python train.py --horizontal_flip=true --cond_dropout=0.1 --num_experts=16 --epochs=96.3 --weight_decay=0.1
Rows from block 9, named by matrix and row number. Rows with one number belong to one attention dimension. Each number is 500 + 50 x the weight over its row's rms, rounded and kept within 0 to 999. All counts start at 0. Numbers have three digits each. After the name is the row's rms in percent of the matrix's.
# v: attention value (model.blocks.9.attn.v.weight, 384x384), inputs 330-383
# proj: attention output (model.blocks.9.attn.proj.weight, 384x384, transposed), outputs 330-383
v.13 093:477505492629478475519513421511423515501436573506470471551538496542396524433522487504515497537428502463482545522455491470528511380561486488535542538554444482442448
proj.13 095:507549507453484457480504458607480445561523519537569432573451452532375453558507446488522480563557496445448551514585513383530449470564509480507484494576542461549480
v.14 095:453473561411572421576448472501523505489567456444411484508577565522520453554583498495451434452530553532473543520507451552460505564534507492570488589535508496490513
proj.14 091:535478497499583555578419497537563516575522489543537538499435546473482515485470494554493546462517482451509437521503549485497448539550448475386523488440508489527489
v.15 091:526494491433440446555457565503486411473550525505520416428511566551511464378490552413507497495539427529519430454521541445556416430513504437474508525532539517512456
proj.15 086:544565490528492545559462433520507523556455515533374511455427534479492528561502542525520508546556564490473513448501544360540468453596469566546559480483530434331530
v.16 098:441477608507479510495507491532523513506577488513607583555569429507478541588500555551419562527472476480503532479506452451435477471502491574590560524507488522402447
proj.16 092:480469593485511500505537522491498439516345478480464565535407537527515485444375571416497476474529538515491500440527465458489493489493505458499496510531466481583426
v.17 093:533491470546485548475543514473509492451457381456489419523513520551493488423395443523519575429417443511497455525450476471513551483553498492420560538515445494467499
proj.17 087:494492477507438386507499429497553465469482512491503511482532554492492402546503497443543554535449469551376490458584486455530475528640553519524402534492497511453514
v.18 098:497544502515508457467574436522537512532490506498449475455476547531551464436540553439415450556532450571525522591427523394523592572530481535472523542487547459467458
proj.18 102:522486555476502416533469490448526494538603481577421485493504519469502472434551523474407509515503545481535473512460546514457500460538581478489539439483510490390440
v.19 099:591527531456496475432511443477505539477416493671533556430512553480523465509550499459529539477475522524494463459530509499539539580503492465505522514460434519541424
proj.19 093:506457567538509532508455525476347494542555460493420519468480526442485587479433540517472541507481382521350495498449582503518490510515474491500502472419474504470519
v.20 095:522551480447427554509472495380501529434579523472525519460460570557412526522426478474474479521477467499479517442538526450574383529585504446515447531461472488458530
proj.20 081:450495524487473471535470513471475466490440479527540572495485499516492495501468498521565523384512579504472550521436538477599460508629498514466500506586495459619498
v.21 102:440543495470530522516547531497561492403466498464536478481512498512624464457551541452448421515491518570494517492521489540562490515528517473519515531476472478533480
proj.21 096:603478530508472504613488512517596502538561369473538566511531450476563510533578484384496463501520542515526487539496492501506478480536486502570539478532534579430487
v.22 094:542452464465532520603461512434457524499563475493474592463434473507506473555583395542464512519512487422464479328486515520579521587463474383495444489559495516446533
proj.22 089:480504470522495489568519489538545423571516496511518524523525334529586482582501451535493425524548449437446514416477551518594483501400529553544491429529533547553499
v.23 096:463507486548493502449567493489527510440475498526513529494380523492500522550522522423498506612463520555511504437617488452512451461408498514477498513408482397442560
proj.23 094:521505542461402542430450474523560453479492491472536518559540577424518455457540500511591440507404492482442513540420465476483478470305539469507518489540561523452549
v.24 102:484501461392422506534491535591486597431418568483466490465484547491558506530479475528464516543567516510499506401454531493468525552388519495460497474490573529540531
proj.24 097:552467536519503481530525481468478474543469561518448459452536529450539579556421571616487500547484521476530465507518567532529488556380509539533499490510527439473453
v.25 093:383574569492490456553456450468499519499458441542516477496532381558418519429563526479477520521496423559556515556453442480508452410452495500478555453517509485554416
proj.25 086:469552576392515532458522470373544448548512509512529536504497425504394552493610559506483457428519401522486591587509494485514478552508439496477546526519501585497468
v.26 094:487507495475537496535466561525610490481467455451557536626545595498461519611473473534452517572468429500421528524533479517424542392510492553537487529456511375432515
proj.26 090:512542483487430535441497491488624491503507534566467479623500546538478436440527556511455560443448569454530514520501494524471553471465529512581502492521459495506464
v.27 096:504508525503565490502388526486536546532524477502523590525483529471490538453492379581542457516540466441507537510481494568471510475556516486458499560458560506567544
proj.27 099:466464525484528506569471509494566428423508443602415561496574534466516474548533456434451506474506442527517426498524519501500514473585478485582497534419442531468517
v.28 110:463456469405514479470403492514544493513377447424442596417601574496466500461512440567519501516472585500546545412524467494515468592511489453498492533518511479538491
proj.28 107:574488508532514433446539492559546486517483536434548532468408477546446568546476432506527500402553598511484368502592499480527517603493509507522538529495380563487526
v.29 097:482493474496563505542504488548539442542489426457542501591491519517426461409569509406476487527556439506381491444386495523581482498553511481462463488525511485503484
proj.29 098:507447467451551451512476525519561564463554557591452587550441559538391493510617568496462424570473483462537466463586476616594429487582523467539466385545476445566531
v.30 096:569462530572461455479485497499511531519516487583484534381442471529506564415493457475511527536495479484617523510474527553508500535459485439421517490549438451564534
proj.30 098:541460583510486528468472500572499486574531457544551464463471371442502489565469536525454499547514395566438504492497509485539515454429460521482453489545573507398495
v.31 092:592522555584450520548442577555517504583482621509561470541498479449406528497530578489454454517358435400522562479470492484437457409403473531509599537480495561494444
proj.31 090:438468590452438450443581476611512527534516499449471467484455535578467523485482506527485406403421465511468487466597478490549512491466440565431467466562519507405526
v.32 099:437547529478557408547495513536487490450495448495500394427533535510534501546544523483492485510428563476535563480475485516502513417566509501507522519469513542514516
proj.32 101:507566459476444570458467411479450498441443499395530506533452485513573507468418382567431552489567584507559577503548473517510533468549466529523506487535490522418529
v.33 095:494542553553550454496474502490487538456530444561574476663567504528492486452509505425520450575441449522458445474441424512486449511524496455428494480493583513517478
proj.33 090:466495465591560515502467505447547465671567509445464544560549482564406549529489469521497535562503375569505425515575524524580445493575402479539381562441481534623532
v.34 090:537502516471482510521518473497461399513418603548546547442423497539473587414503510441575483475461526434521511480458543557470524488537495469556517612528448572520478
proj.34 088:469550398485420462556452512447477640479530477443519537458558563497468445533509500423503446594471463538537492492510467548568479604517607538521448391530382463376498
v.35 093:465425475453560554523437535499469480582580500482547589428437499479582512510479508497448525521510479430455450453488441495485499503610469504512494465467528477448438
proj.35 088:538557484548474548566529480515496503432349491407472481513496464516599497531509514609446587517563574485404453393495538565519501555540520495549473478438553568523494
v.36 095:509477442515439493447485467452449543534429461517538583458467477437582494660454455532543475448538425483547560513560423434438471444553520505560478414466510538488592
proj.36 088:504529445425485470471515508471393475523488520486458432521534576509687527429560481465528488444454481516453436475572493460507433470591495489494481541533422447468510
v.37 085:533515503535437457543489520520504445469514557524495528520492554529524486488588542478533420467463451517544431587502566504496470477464486519492457534502475598556449
proj.37 082:461401475440483544543482408461455497411504474494502430522432501470441492478603581544459488536508589514529533457439528530524476431444571502497508486506514531484498
v.38 100:500516510620486542416460530535646500443530474458537523505542507492490503404454524441478540527536422491502481474499463518392384507609532475554489497471445499451555
proj.38 092:518445551522573522528462521492620488449505491540521506554441460473441544570482505468539497476563489522563469446536554460438484441554421491482481606506474559544509
v.39 085:475463462480454463483612492527486356454555437453537484559493490444538543452509495539500499430483398475487428472513369513480548446525486492475482520529541490501532
proj.39 088:422498589513521506480524491425499596497474527392463525447465504517501596538425445515501570434451488451507473530563476458535514464472528590448499419374452495508498
v.40 091:535535533405509536501518513535528573431561504536488545637487477689507514564410525393453490539549506530538590540603453417428511482471494524511472506515554595575473
proj.40 095:357504487460475482433471569484436457584407429529499617537567446541566435465474445500498500525520385497497528491489473449422532528488460517535504485499532482512394
v.41 088:458551486538476476547593423557308533561556544492480536566489374485600531521593580514469494558496499542504513516465570459495378505517488534516479527462423406434570
proj.41 085:567541589535558388446451541517391506518536417508441576576550439483558466475611517493571465428569495570521450521444567427472477513475571451450546536484489527566487
v.42 088:386479422463562487497528431514511565473444400546396537465581445453458529512567505444537464475438559525503488369525455473510532552528503447519520501495531509585577
proj.42 085:489433376525560447458476453504471476591468449413517540475473532491508494437515542423549425461501421416578441468441510480458526437545434527501525567485523472501536
v.43 096:598482426473566482417514515452514404461399512513548456545527410542475516478525530490537520502465534441486535506444498491552576530487508454543560529528487502543373
proj.43 090:459540502444505459403575573461547537423540481545396436478502527545390395569505533531456526551523520533471536527551494501536492639510391513497545371614492510528472
v.44 090:535526466583496439508516550510479471576545599420486530531571520462460468497395468429492505540466440466527536561554586497471453466486537450528477537503540516522483
proj.44 086:429510485451462487409482457453469458434475442588474475659364545509553484480409440600533481485499524475470553476517544502481534457509453516476460527490512486468522
v.45 094:444472490488465474464541544550493518482473570559493584511488489371509539395485514469452505494433514606508464470536457609535440533458511467539526572591482514443509
proj.45 091:488445448532424493514460501465574485512537414488500484473635502493512459532557521540519527469467470567554468550518510599551516549496540505414485538507529550573515
v.46 095:458502518546429499477533486570457515446430563475471516489518550436514495452447574492529546533535469472482491538494565482492441477473514531535508611498464426436507
proj.46 095:442538440488540479435520595447452482568463477428413493401564512490518469534570522593592521470465513425551535519520545451438559451440544493540493393495515521465558
v.47 092:428477501434441416454525500456387544439469477458497433484470463559606478534537523580497458494527511541555499500542495447538431592469523499538523457523579527613536
proj.47 088:561544443468496623432462454394413349456531460589528476492538518583637482454526573466481455537516497472500483515491487482564508569378501449494445556522467541395548
v.48 093:503573483428579495485494487556628493502581455445529581600522543500424484526421476461525550569469477517458633502522513554436554561562489502464549514571422467544523
proj.48 096:528497400479420503579427531488504505490488486595529529498455448509377607451516509523469453385572534429536493479433477621508486436542490514554461528585434520511511
v.49 100:458558466560459527565501425550532475518393539542588530459482458455546588454478476509525508454481511531544474433485564508570493439413487534535493498436570510569498
proj.49 093:519502553501549415506517499482411565578501553361431480606492467450454555543514546550482511398481551474466539478475536522455464422449495519491561621536482560421518
v.50 097:480484516512487479520443505519641477452590539479438427549496528454472406431455489496554513642515485488470489543425419422533523588533517524532552498485491497415536
proj.50 095:586546613436578550487558469470581457525447486553481460487508554484503498520486508475528473533477539471490468439520451531472499550537587461409450545470489537459502
v.51 094:641453562494475502550569556437438477473507504516483452493458536446502477458538464510487411521527438486551498541523513402464536463549501508502441517515560442571527
proj.51 087:462498439422539525524504479486407534484525508456478437482486547500499467535563508468456570576468485492502537551439527442456490484519454435367491474429607567430566
v.52 091:675537446431536499572503511481439548480541566543530477540646445503493533460520521494540473480486506500509491656516556490448599509500503448547540517521477465517484
proj.52 082:451590585613500483519451420500453492521455473506519506464516475522449452465456434434500518566431457571424466575551468588333544480535419455459535540408503495478505
v.53 094:533428558517505484375442490518561510486451526468475604432594477526501528399427515507427454527469398476433466483456536464497507451546503543561509440483493488533524
proj.53 091:541431539520545496497503493545518477562577431512483533433340462516619568539446541423454554506532503462523475475494509574504458406433469537574515601513584585528522
v.54 097:611495545526546471415505531417502603528467578419500506549463514510486401483630505510475434515449479557526463586466541502550559568404506485402521496484487541535456
proj.54 090:505539494460448577513521517583614454458516496481525485542467437483409500566598519391529574570596461580517493505555447447560505545450483477509486495489443422556480
v.55 099:480478557476514550435323489466483491529538434511397543514529559478571472552450484583493498508532504466496497520549453512430487601470502508528508495470537433554522
proj.55 095:517508523407565413401489526506475500482477525505556608554472561606531486510414432534500526479455526470510511453530499552452479591559495518432612556431523485443497
v.56 088:519490527588529470473434491535464628518534581474552519497455513485503489459527511528528490418491526467519525397477504548457458548514490513525485479450525530508374
proj.56 084:508499410529580497437532486474436364626600501488544448447623581499473612564514534529564532446517442478428467469549469498446497530399540442501547470475533521525512
v.57 092:559518548510520460549520520466459530515495547542539490433560585455482473454504479493458510436429464525463462417539531595459554549517494503473479461513503593499404
proj.57 091:378466456466487524496483473454460473391513476451528484461431554520476575533477514506491604508514457501498444457470544506497493441551528478551484577539524464539469
v.58 091:503535492528501404508467482478513611574389405491632576460447495487435527474493508543492507370402404404532483551394510434519472518544491516574536499450547433493477
proj.58 099:479540538456427542488527504517496469534578455459474570535469487543502448481579449600587491371508530378456537464542479495417496611521578495504523546470530445398507
v.59 085:486547468454529487505472415458585483444583472535438503564480515488396555537442426593518461536538468491462467452427513407466528538461517540484516613515520527514567
proj.59 083:523502561514524468571531489457485485396492582515432469436563527392472559500431437483511525469533508547397517499553474521546561493432539496410579416511488539542529
v.60 097:529507604510463501564563506525501444512525525492534498582497534559510506529420554549519560550498547458606450519474504479451507461401531557592442490480550560475504
proj.60 096:440517497496491539527467509534524505541387497569513488451623509486455479499491488592599492563431563523467489427503567511466476490499340531486537414484451581547474
v.61 089:568562455494511447490500435472478452454449459526539641412574492484497458476433483514509510515580519509448375655534523502513507500473478533459479405555553448549493
proj.61 085:507484526502475540567526509430458600497529500528478526563432479453502450578548534521538536509438564419394559580453519443519499560522503482440547525514483536427551
v.62 092:481498480521511389507607452515395535535497468514557472438486441487569458499543554525512490604500451546452544372513510520514468446479493572551512596489494505507598
proj.62 093:522512461528505587440480515559525515519504613525515488459486490473491554535509447404501496481517446540551526477561578511432468546522437459461502550531531438608524
v.63 088:539426474472497559490558438510500543463493570464466477541522550493606489565521512548561426459477553516487466506506496419394444534485504535507407484580472525511510
proj.63 089:542563452520447495465534433429474479549495499477547545478451535528585538506428522553584486460424482494601561488580491393453501575542526520457444546537467464532482
v.64 084:526455519438532448547479493468501516510493478575524536475509482577443521522491477559552572530546507460435431491500487516531526486422462495498434549466491578510453
proj.64 095:482524510450509557543455491500436476590523505544465516520476399494493488577426514386482534463535612582493426498536497577582455479504521558444448409455527459477488
v.65 093:470548510515483572565526505538535504589480587461492578476572498420389591536440515492559540483467482517469495547506543476467409402444507492476561480465502490515560
proj.65 093:557553476505513498385531439442539498512502474497492569569497447515508536486536488517489431607505397541553546487521526536481473468420435455524507503489494487498531
v.66 095:537511536489495514613510495435571510522504437390467593514504516486540590546452462460529478563498552488545514514475538524523475496483487512443514534484507420485557
proj.66 080:620545518507527501487514473533575461514451522478488520487540464505523442523466436454533463541544553550560517625471536555465477476455563441485534527564529512504492
v.67 088:493515467479509492515505483415450412485425535440486570417505410515521478602507527519456491445423565437528544539522480543525510503579507477440476551513503331483537
proj.67 084:575517567531472495504482452569528450491504505415634479525496527482485550437563593575512479501458540501471418507399489459483536430489354440446526550525558544492476
v.68 090:581502468501446497495556458504385518559446518630521606494550576517486467583584525588497541589463475419503479571530388491536495469509481516472570559476466553476436
proj.68 089:552523545490400416426521531470483596497459491518464535345522511567521396417451478480593510484479517497625433520599476544548526498513513494567493558455431460498528
v.69 092:566457494524498519492484470506549561485452482499510445502532436548553536414408484516557448523587478535454516558492487486582435399544510508454469545442510459479599
proj.69 093:452476491473550433516505458480506550469518548404495351496581511582444469424472502541488432423556521533495407492441498518524469404528481567477488446532434531516535
v.70 089:524450497538480519456589479526518463494413675564552570402465469511459448438481507472464483387538569439552501432443567523456490461519501494422506523494506597485473
proj.70 084:494494535529468509503530480522568520494467489403541462394571465535463573446423479486456587533605387520453493506491462439474562423489461564607561460482548526566424
v.71 092:512552549502462379478499519459538531543400521412566463462502575513630514544412521509459491506442478448476494589555495512460543522451505492563529521495532443486470
proj.71 100:537501539517461580575545480500407548511479441506483491477521493608571441426472527375563477521495448571594446506474517464466449501526402499504477479499483459543462
v.72 089:479490472589485513382533445530491519522484527484443592474464358449488474597427520377584550414465534445455465569477529438452556461569466488476515508416463469516472
proj.72 097:493526450507421422473526493482505544398495551462481597543530460465467465519427556480463535531441442481466516533454482351465564525576531530584474487491504504501440
v.73 088:569511435474506530416477480513659455570540492566480574448531501485393536507425526481480505477497524504470518520458468628508438517511454547547497547522466493447433
proj.73 092:475469463424504473520487529562551518485449501478474539494422501565442436541463476531474392518500553527542445456372513602556483454430523426508571509433467550605471
v.74 087:482512537554485468511523417531373622594508600435472449510457413527513501515443546483528441454463553477459450520495513391591454481512503504512447470532478475524447
proj.74 092:515591520540469444493478501501519495504464536443453462489544526515357457407564515518511486463479431474526549467534486504503576549577398525461455563482421488475532
v.75 094:511455559545499480508481469553490589506540512524453565632501533535563544584526482495502470499489557439427517475521538476454525367505490496558483510468504451520418
proj.75 095:560495504505435518521535456473569459549454535566497425491576559550458539473471521463551532493452453613477450565461524431415557482545528546520457527468411491459472
v.76 096:535581416478473461529553483448573459597414566402562470444501499484508426405520509466518502548529444493477473468552631495523503543533533490557475508539555441418543
proj.76 099:476530448429442548545473409442604512551497479496507466526456522539525514485603554525454445523552547523499512454541486557552502514490433554534432543412471494560470
v.77 100:502513559542483589505482518431444528559451568595514516594451546485413534541460472455437454553517533469444463503536480456496556515574489503498447563509519527532575
proj.77 101:516474502508552423600525364442572553522514468593439481564487430519495450539531476534532504503436494500514508569401527459554578462512550511531517485592577492474491
v.78 083:492489363434510503578508491511520438505625532509472474474510517560546446404526488504507501532452543443508540534534475489530553481543491408544532565510443570496455
proj.78 079:481455422422471623635500540586591551482468510463544469510592519432503527490461379494594492531511501480502476542424463390509529556561446542527501617478506518526494
v.79 084:517468502545552510467481509362521482501530503368542493549482477530537522594533475424445545536488457504535498438562511490486438450423511525572457541522514551520527
proj.79 084:424515495429558500402531546526499490518519512504463496371513523520450414413515512489435496601554577526465557462550483441501486551478431451445471505465476491341546
v.80 089:541486433503532483602524507538441453460452486653479506485376498402501454431528485546521559508493542423455486456499492511564619541470477478471482566487502391457463
proj.80 092:537456426479610633609490574537548505515509580466570560453624498541498515474471439478482469534583426516511579538463459533484510478463534541444511489566522546503518
v.81 089:467508448398539565422517451465587498529494526426489520433510586472605471572561534435504442512583504490487496508538448500501546528412463564508494425567473390547454
proj.81 090:541536480498484477504474491521515537527484479581499511538559573419543511520546516522521454450614503477497507563486449578547508492455494435464447570428578405491519
v.82 098:495504463490431531549511457428480522532533597520473398484543598481492531535492512400569483569452473421464440508578498483493505570480502512454530581439466437458501
proj.82 099:514514493475445519551510489464495519528463449582314418506429499469455532531507501400541434467451573533569518578574526481496447571441492450474530525491483471548517
v.83 090:486476479416428625401538472507434564496527517447480506457471528518542525467427561415478436555498503523528494464552505461564423505465497555460515478476476573512532
proj.83 092:549512523494492437459475498581487549482484484602405537486463501526559508550552459460394537543534490490509517496503450404489494575526446482415551524492485435480491
v.84 099:444580467452482508401535445434419547626531524560608591463522543437511453418470489405496520512515492440468516568562532525576532568507498488486483474508491456494489
proj.84 097:546564474502464448425579460551507503568464452603435552421526538595539492596485467437488470486517464520550471603497535430538436638454408543491472471538438528477478
v.85 095:463519497506473476481479493486522553509489493438523463586553678475652438567514558542495546600538424506491470487483468441480616594567523431546521426515563576476487
proj.85 094:470475389493421554508564473496438455481516462578497488636416489489552557499525573510457553513437545521447548544533467492472532554522556451493459519430507475433572
v.86 092:423495516468448508545574490561489419452565353531543575468426502467488474466424527525562550516459582411479491546468468447516473477545468433563501434527524419460500
proj.86 095:552555539511442409613441499468490564471499455526532574473567509494470448473453589544500475553533488524506445493587474495536462460549469597530552609518546553501498
v.87 086:471577475467549511548503459606424501508515475498579571461474364488551382529543487447537471469573635431453482478426527523536553517525506453433487505461506569493458
proj.87 092:568492493451529492497445583441593535492492587495500533458546527541439574413471482568589468523487583499475592502466483406484552551515501564485395535530557469535542
v.88 093:508523506503452523421476531555570588554469553583552480545494608485325536537461459450452510425523476463504485548528524440494531438453506503600464463492595574446496
proj.88 083:479539472555462412429474521466560502481471520561387472436551506561620423465475522433448516547606446580496477529506504492517482480514495550615481493413460517549513
v.89 088:474519529558522536479586506594529397526546525537441549614611436495529548555557546539521521564394558514527508664446557444592464481443511475532453448505536426500603
proj.89 085:509481469537548403529473519523484510473472485452558533591487517469434413561602484558539534535498533466440506549530490474532519463411512561512514485478475538513512
v.90 091:448515569513566518583490453484447480473549444440515460439456445510472523445501537367527600481495569442496477538483516478510462522528479484493523482521564540525447
proj.90 088:462446528589483498580517565513499540493590497487488520467510549516411542534503449596536537571519544456421514461442538514495489506482565489469458522536525476513540
v.91 090:457513517480452537488582396480494510520476433566500509556420493449501514513576574632514538499428505470528457461558460571463523491551480483486416526559545488455471
proj.91 097:563466461485497484550520395448546562525552531497469384473552427518550443406508452466526518465503570469525573589576537590494521456477510447461445426502533460451551
v.92 093:541521404427487601507428571462546413490554546477466540534467488526566600562559433621526492433495562469483526540550493520525514567395513527481477411499502507571543
proj.92 095:464537481516493495415490549516512531535548501564515498377526491495598436451508472456467442427481490522494505557555503437536508563458399523377520501542435484567602
v.93 093:460478575536465537453447433591483501436552580668561449504496515452453548573512468574536508494514471540437438479507548481522560559523504415501448485553548510551596
proj.93 089:422448482538485479594424527483419512535459464476495427597523464514425442523471457439541493515544558512411535492417535485555491485507474527587502576512494456520599
v.94 091:471516445477557533525432488413561514443440524497480524431485471514492458477561492576493487522578551523478510505563550434452507536414543517531536560490479516571493
proj.94 098:550520487474474359540523452533501494456582487530555464444575447435443480550533481450518527508513363519559459559435532509508556462480503406495578469462474585456480
v.95 089:378470526466457577490516556483414553461398551502590476497449461544460512575507493471505531454432477411566493490531550539505516533557494492463510443421497493468529
proj.95 084:458592544509510450540444481497540505602523546455559507659449431478485546518520508508478461442620510463521445413481462442497505461457477499508410454482544479659548
v.96 087:475517542506459523456476521531625509505478459426464530462510471463492430523375472496509519495574504527473538514478535497479431549418497514515502489545451469470569
proj.96 085:528467507487608534481486515545519476491524517510446485441469451525470593564431437520503545489495552535580503600372549544458414491384388503481528458568436540475478
v.97 095:417547515540516505501428449504497495500503497472498415556552483450622491498429510508493397476397403468397489559494405447386532506464481502620547535465500494419493
proj.97 105:650450454474464530501496481498534574491463570497501471537635523415540513445462508453523522439390483455523596596486485427459520496551510475478544501463470485531542
v.98 105:440524457529529510506516488478564461485417544567526439423401513518552477515545557496503486577540454508481464501463476423425477497462487507546504444495526464537485
proj.98 106:541538509520478471477529534480497464545399423545544550546462403508566536475562521435526499538426459561497446553497483487466525571483567488562483537434464453493540
v.99 088:570478536470460439484460594421423431470561577539460499462461430542580566519357486546487549508564462507482537573508459524412490521516545536575508535532571571578502
proj.99 098:545436497552505558543522479450430564498504519519475465525541392510505573479450481465492473433542435470554537562491449440509528411442532519504595480518563449473519
v.100 086:519553505546490514359488526529519444516508507385586451542500598518642570471453512548578513558527372513511473564524497427446415559445502493545453536504418498480521
proj.100 088:503440496506539484400504555502530580478572397488386464496480491529627488513373475499465519490563529485445593576507493454537407465449537601484485454555422502459502
v.101 083:488466537520553480437444507542591449482562494494487439536539463505627550458439458453466426519457477580436489459558483563552498469551517484526495549455499592451466
proj.101 088:476467569510565529489526448530510521372548518578537492605466486515492510610472449420511470462448576496439518531557487529531472443509568460562442451517485432440436
v.102 087:560569452485526513433499493511563424511536420376472557479537590519495552611520573528472509583473459506533503511414488521466453571481502477510498529461483536489475
proj.102 083:627551477512478538506513418502488553419504412548439531516494434499561452548509570526477490545473418451525413477553470487519537479493597465468558454411483507543438
v.103 089:498438571561487536552530483454466515511494470424438469539448525580636484595517564502523526516432361453547551484481441369498627525548506540489551522508497509484486
proj.103 092:581521449529467434470567509523548486419497437483547387475564533512539563447509540472552529486556579568507456541510489543534489537399455552509476489504448400472432
v.104 084:469463574461573495490512460537542473515496557570402637434496442541550484469536530492438526546534676523428554511492493461492495546437498493457551574524543480538506
proj.104 083:525533537446495540566511466448510493496486495487430521436542406550492501562521457430434413510516442498499537566466527525424509519474475430484484372511487494578494
v.105 088:591526507525453540467493453485477478460438487501513439482555507473497490529499568566522546497448511445547524460532368579433476478514457461527525473545560439489400
proj.105 089:433492525532378428534534460461516539514503550453552403511553588495453488488501566446497454541440520525567491512574408621444493553438556424518558521439528511481457
v.106 090:501501462519513413476491507510521477560430556584512363430524519407561440452546540532555479508419520551578497479455599519447431433579492495504597505479455557444418
proj.106 092:456476521534510598384563539553510579495537485461453446426489502478470506564475471491529549517448451529538521574504468566470503477513560504497463443478583570529537
v.107 092:487459474528517562462517533447488485464426482593441478505470395479504511462579570562521554517569507493493511483503443508494489490450527498442555524460428515476445
proj.107 093:464521504511440527551528508429539499481481531512553362521580390519440506447602532428508502475514482559501439494569574500574437555443439525528602490445414503528520
v.108 097:544468487501466553404518507461566433512548527428511515518482371461639467534510442503503533518519593531527459483495593427452508494502503457544430425525551535535545
proj.108 099:478497488530478430512500464564404588532498516587448425480536433524482472420439478539501514482552486497565580518549507478551524565466547471477510502538478467469635
v.109 097:554504477515480546460548469505475471526504505526525513505516401550577517548427456586505508596479544521467553466539525480502517519534522566553513523434497472535458
proj.109 099:582503549544452462475508507519427477556473522427478459591512513458547384452456450459527524424500557436498479535442459449480517497488581389450512363429533430497463
v.110 089:565443505488493545550481569473501431420535578535518520535456467520638529611618543514465388582466597445436512467495439463493435447491483542461514491479481467590606
proj.110 090:580454554575524476574402614466446486441573504527489502513550475440479431423517395413462469517446615422603530549526459569441509447500593546503439510459460561459550
v.111 094:520541529554484499485463484496452465545540461594526389435428550494407431496507437501484496511493468546559556519468495500494491568541490425454514367506535470563522
proj.111 098:470474470503562459474458529522521556469458536442461507513527549501545438538483477517581576541461396429516597457560475500498493462599496548530500548556473512551545
v.112 097:522543507491552499470544499449464430435614487531469534463525600504503482430502510521497473575482422478491494512520480498484527529559491535445497444495484501518487
proj.112 100:543540450510517485515510469445479483517495539474585565535459500475435567492506514479437484497540406548402554476524532509510491534535415506519536602480527497521483
v.113 093:540593531451536482517451435465563477598518425466519526392440422539473457523479458497464540567494463457526492504444532515436534540415484439512490558497463404526551
proj.113 098:442481463524452519490485498570541535548551492441539555469491462449437518525482549539481513492585522444578515556533526551569499499508493566519531390430480487510482
v.114 096:482520489500398529490382485444467409501507493513577531442510477524443521463470510497505464482503448437504449552524607474486473540473509525514526514502483447500459
proj.114 098:622441496484484490518470569507443613462465525445399501435636450538493414510538441506578469472481316541494543529432562504443468498529386459545474463579515480546448
v.115 090:385520458525531423492521510505422464491449553476582398509476560549491586335367548370503418476511517531499529481523459471508451439500468481475500522515520610466452
proj.115 094:530539468411443443412584433464466592588495463464432530420551542502466494510386544524519472510519513552480404538535458535588507450501588480553559490551559451480478
v.116 093:591490473539498532579480524435522527551529474535503471485371501510455512575560475477519411511484486528533502469482546538540545563498481453443580574477449374522466
proj.116 095:602535560467492506573417517516551427571460518408563474394627516496531532504455556441498520451535435458546526522456461426474573468512502558500477379531588576523473
v.117 087:497471531508514475432548531517462555397410504592461556509663505429542406359502508495521444575498547412526458454543460452506465595508513481560511532546562550505478
proj.117 085:430444479528539524571462477408454447547465465498494475552492586487417586450581490526509525541481554473514642505597534479497503506483498494425439426547521482529505
v.118 091:462624455469519566509495523555665435575503533528528451531536487561457464508438549452436439492426547567486537525565530529464541506446513471579458409559464504530575
proj.118 095:440507485455581533463489531528460511468495526368519542447466555518599480493449550521496497501533627551472504489451482454487513477569499460533485481514500511414490
v.119 090:523498482476532439419446523408467548488503438519493564515433393486536506478461506516465466475481524549479500505427551564564519408480476492443504545510432453552537
proj.119 100:560575486550420508456541549460510532516490592545521473447624542449561440520451516477474458480418444487484514543532478526573627441504464459460602427381491499474508
v.120 096:566569560515532492477530502452419553460526454310432508550482484509504469479520457500510550544505558549490466569534523448486531560618499504477484461449529503429499
proj.120 095:580499504469555488552467515593559460461539506494626513573345531501453549443503514565475455544438521365479606387488553538490527509542534501496519543462478545515521
v.121 105:531533484531471486531600453493450473575486483656476530530643558426496408487435496434477547504472585461490464554466408511526533473452506519469523513458459417477529
proj.121 099:480473423511453591572532491441480551550462483462540520517535547531501588434470548586462542485470557466538582472489575492508588463500431497543546457508532492581514
v.122 094:485486522508448496557515563512495448504573475594497436515405538481465511494529485393458558481464459493505462526521471461503480470575499567436505570477548464423591
proj.122 101:524470519489556517484521507497527545606507491457523616544519536517587424542467431660528548559514562444649452477452488443536506476566510498512498441530470531531564
v.123 101:511498499540432444536489522551536457540406469436566488498404376493485584492511522493513512525410537493548534551515526510424503505519509514595522555492448481525541
proj.123 101:535519483495424548502526443478513591489583478414591551413541458469434455495411559477517532516461483512582492464502457555573540451522469499472531335497448521535483
v.124 091:624442481516547434440446518400527537472444505484608455492476458469549474563498464591572493449542476483515503478559493537428532482496536513509475563519444547532396
proj.124 088:493478523517516502475514557428465557530480551508513341511519536465451407497521576436476540490499409423494496508554518511471536396451452514538425447535468544491483
v.125 091:599524477539494539537422516457585513551491560544479496437457587459622507498542457525510505517531496488443478521528536452544516635454511444501505545517536512499624
proj.125 095:510414395480516507477504460469500510478491455545487524460617558551529550541534414407385469466477502523576540621445482404436458527429505433441490500565441480479534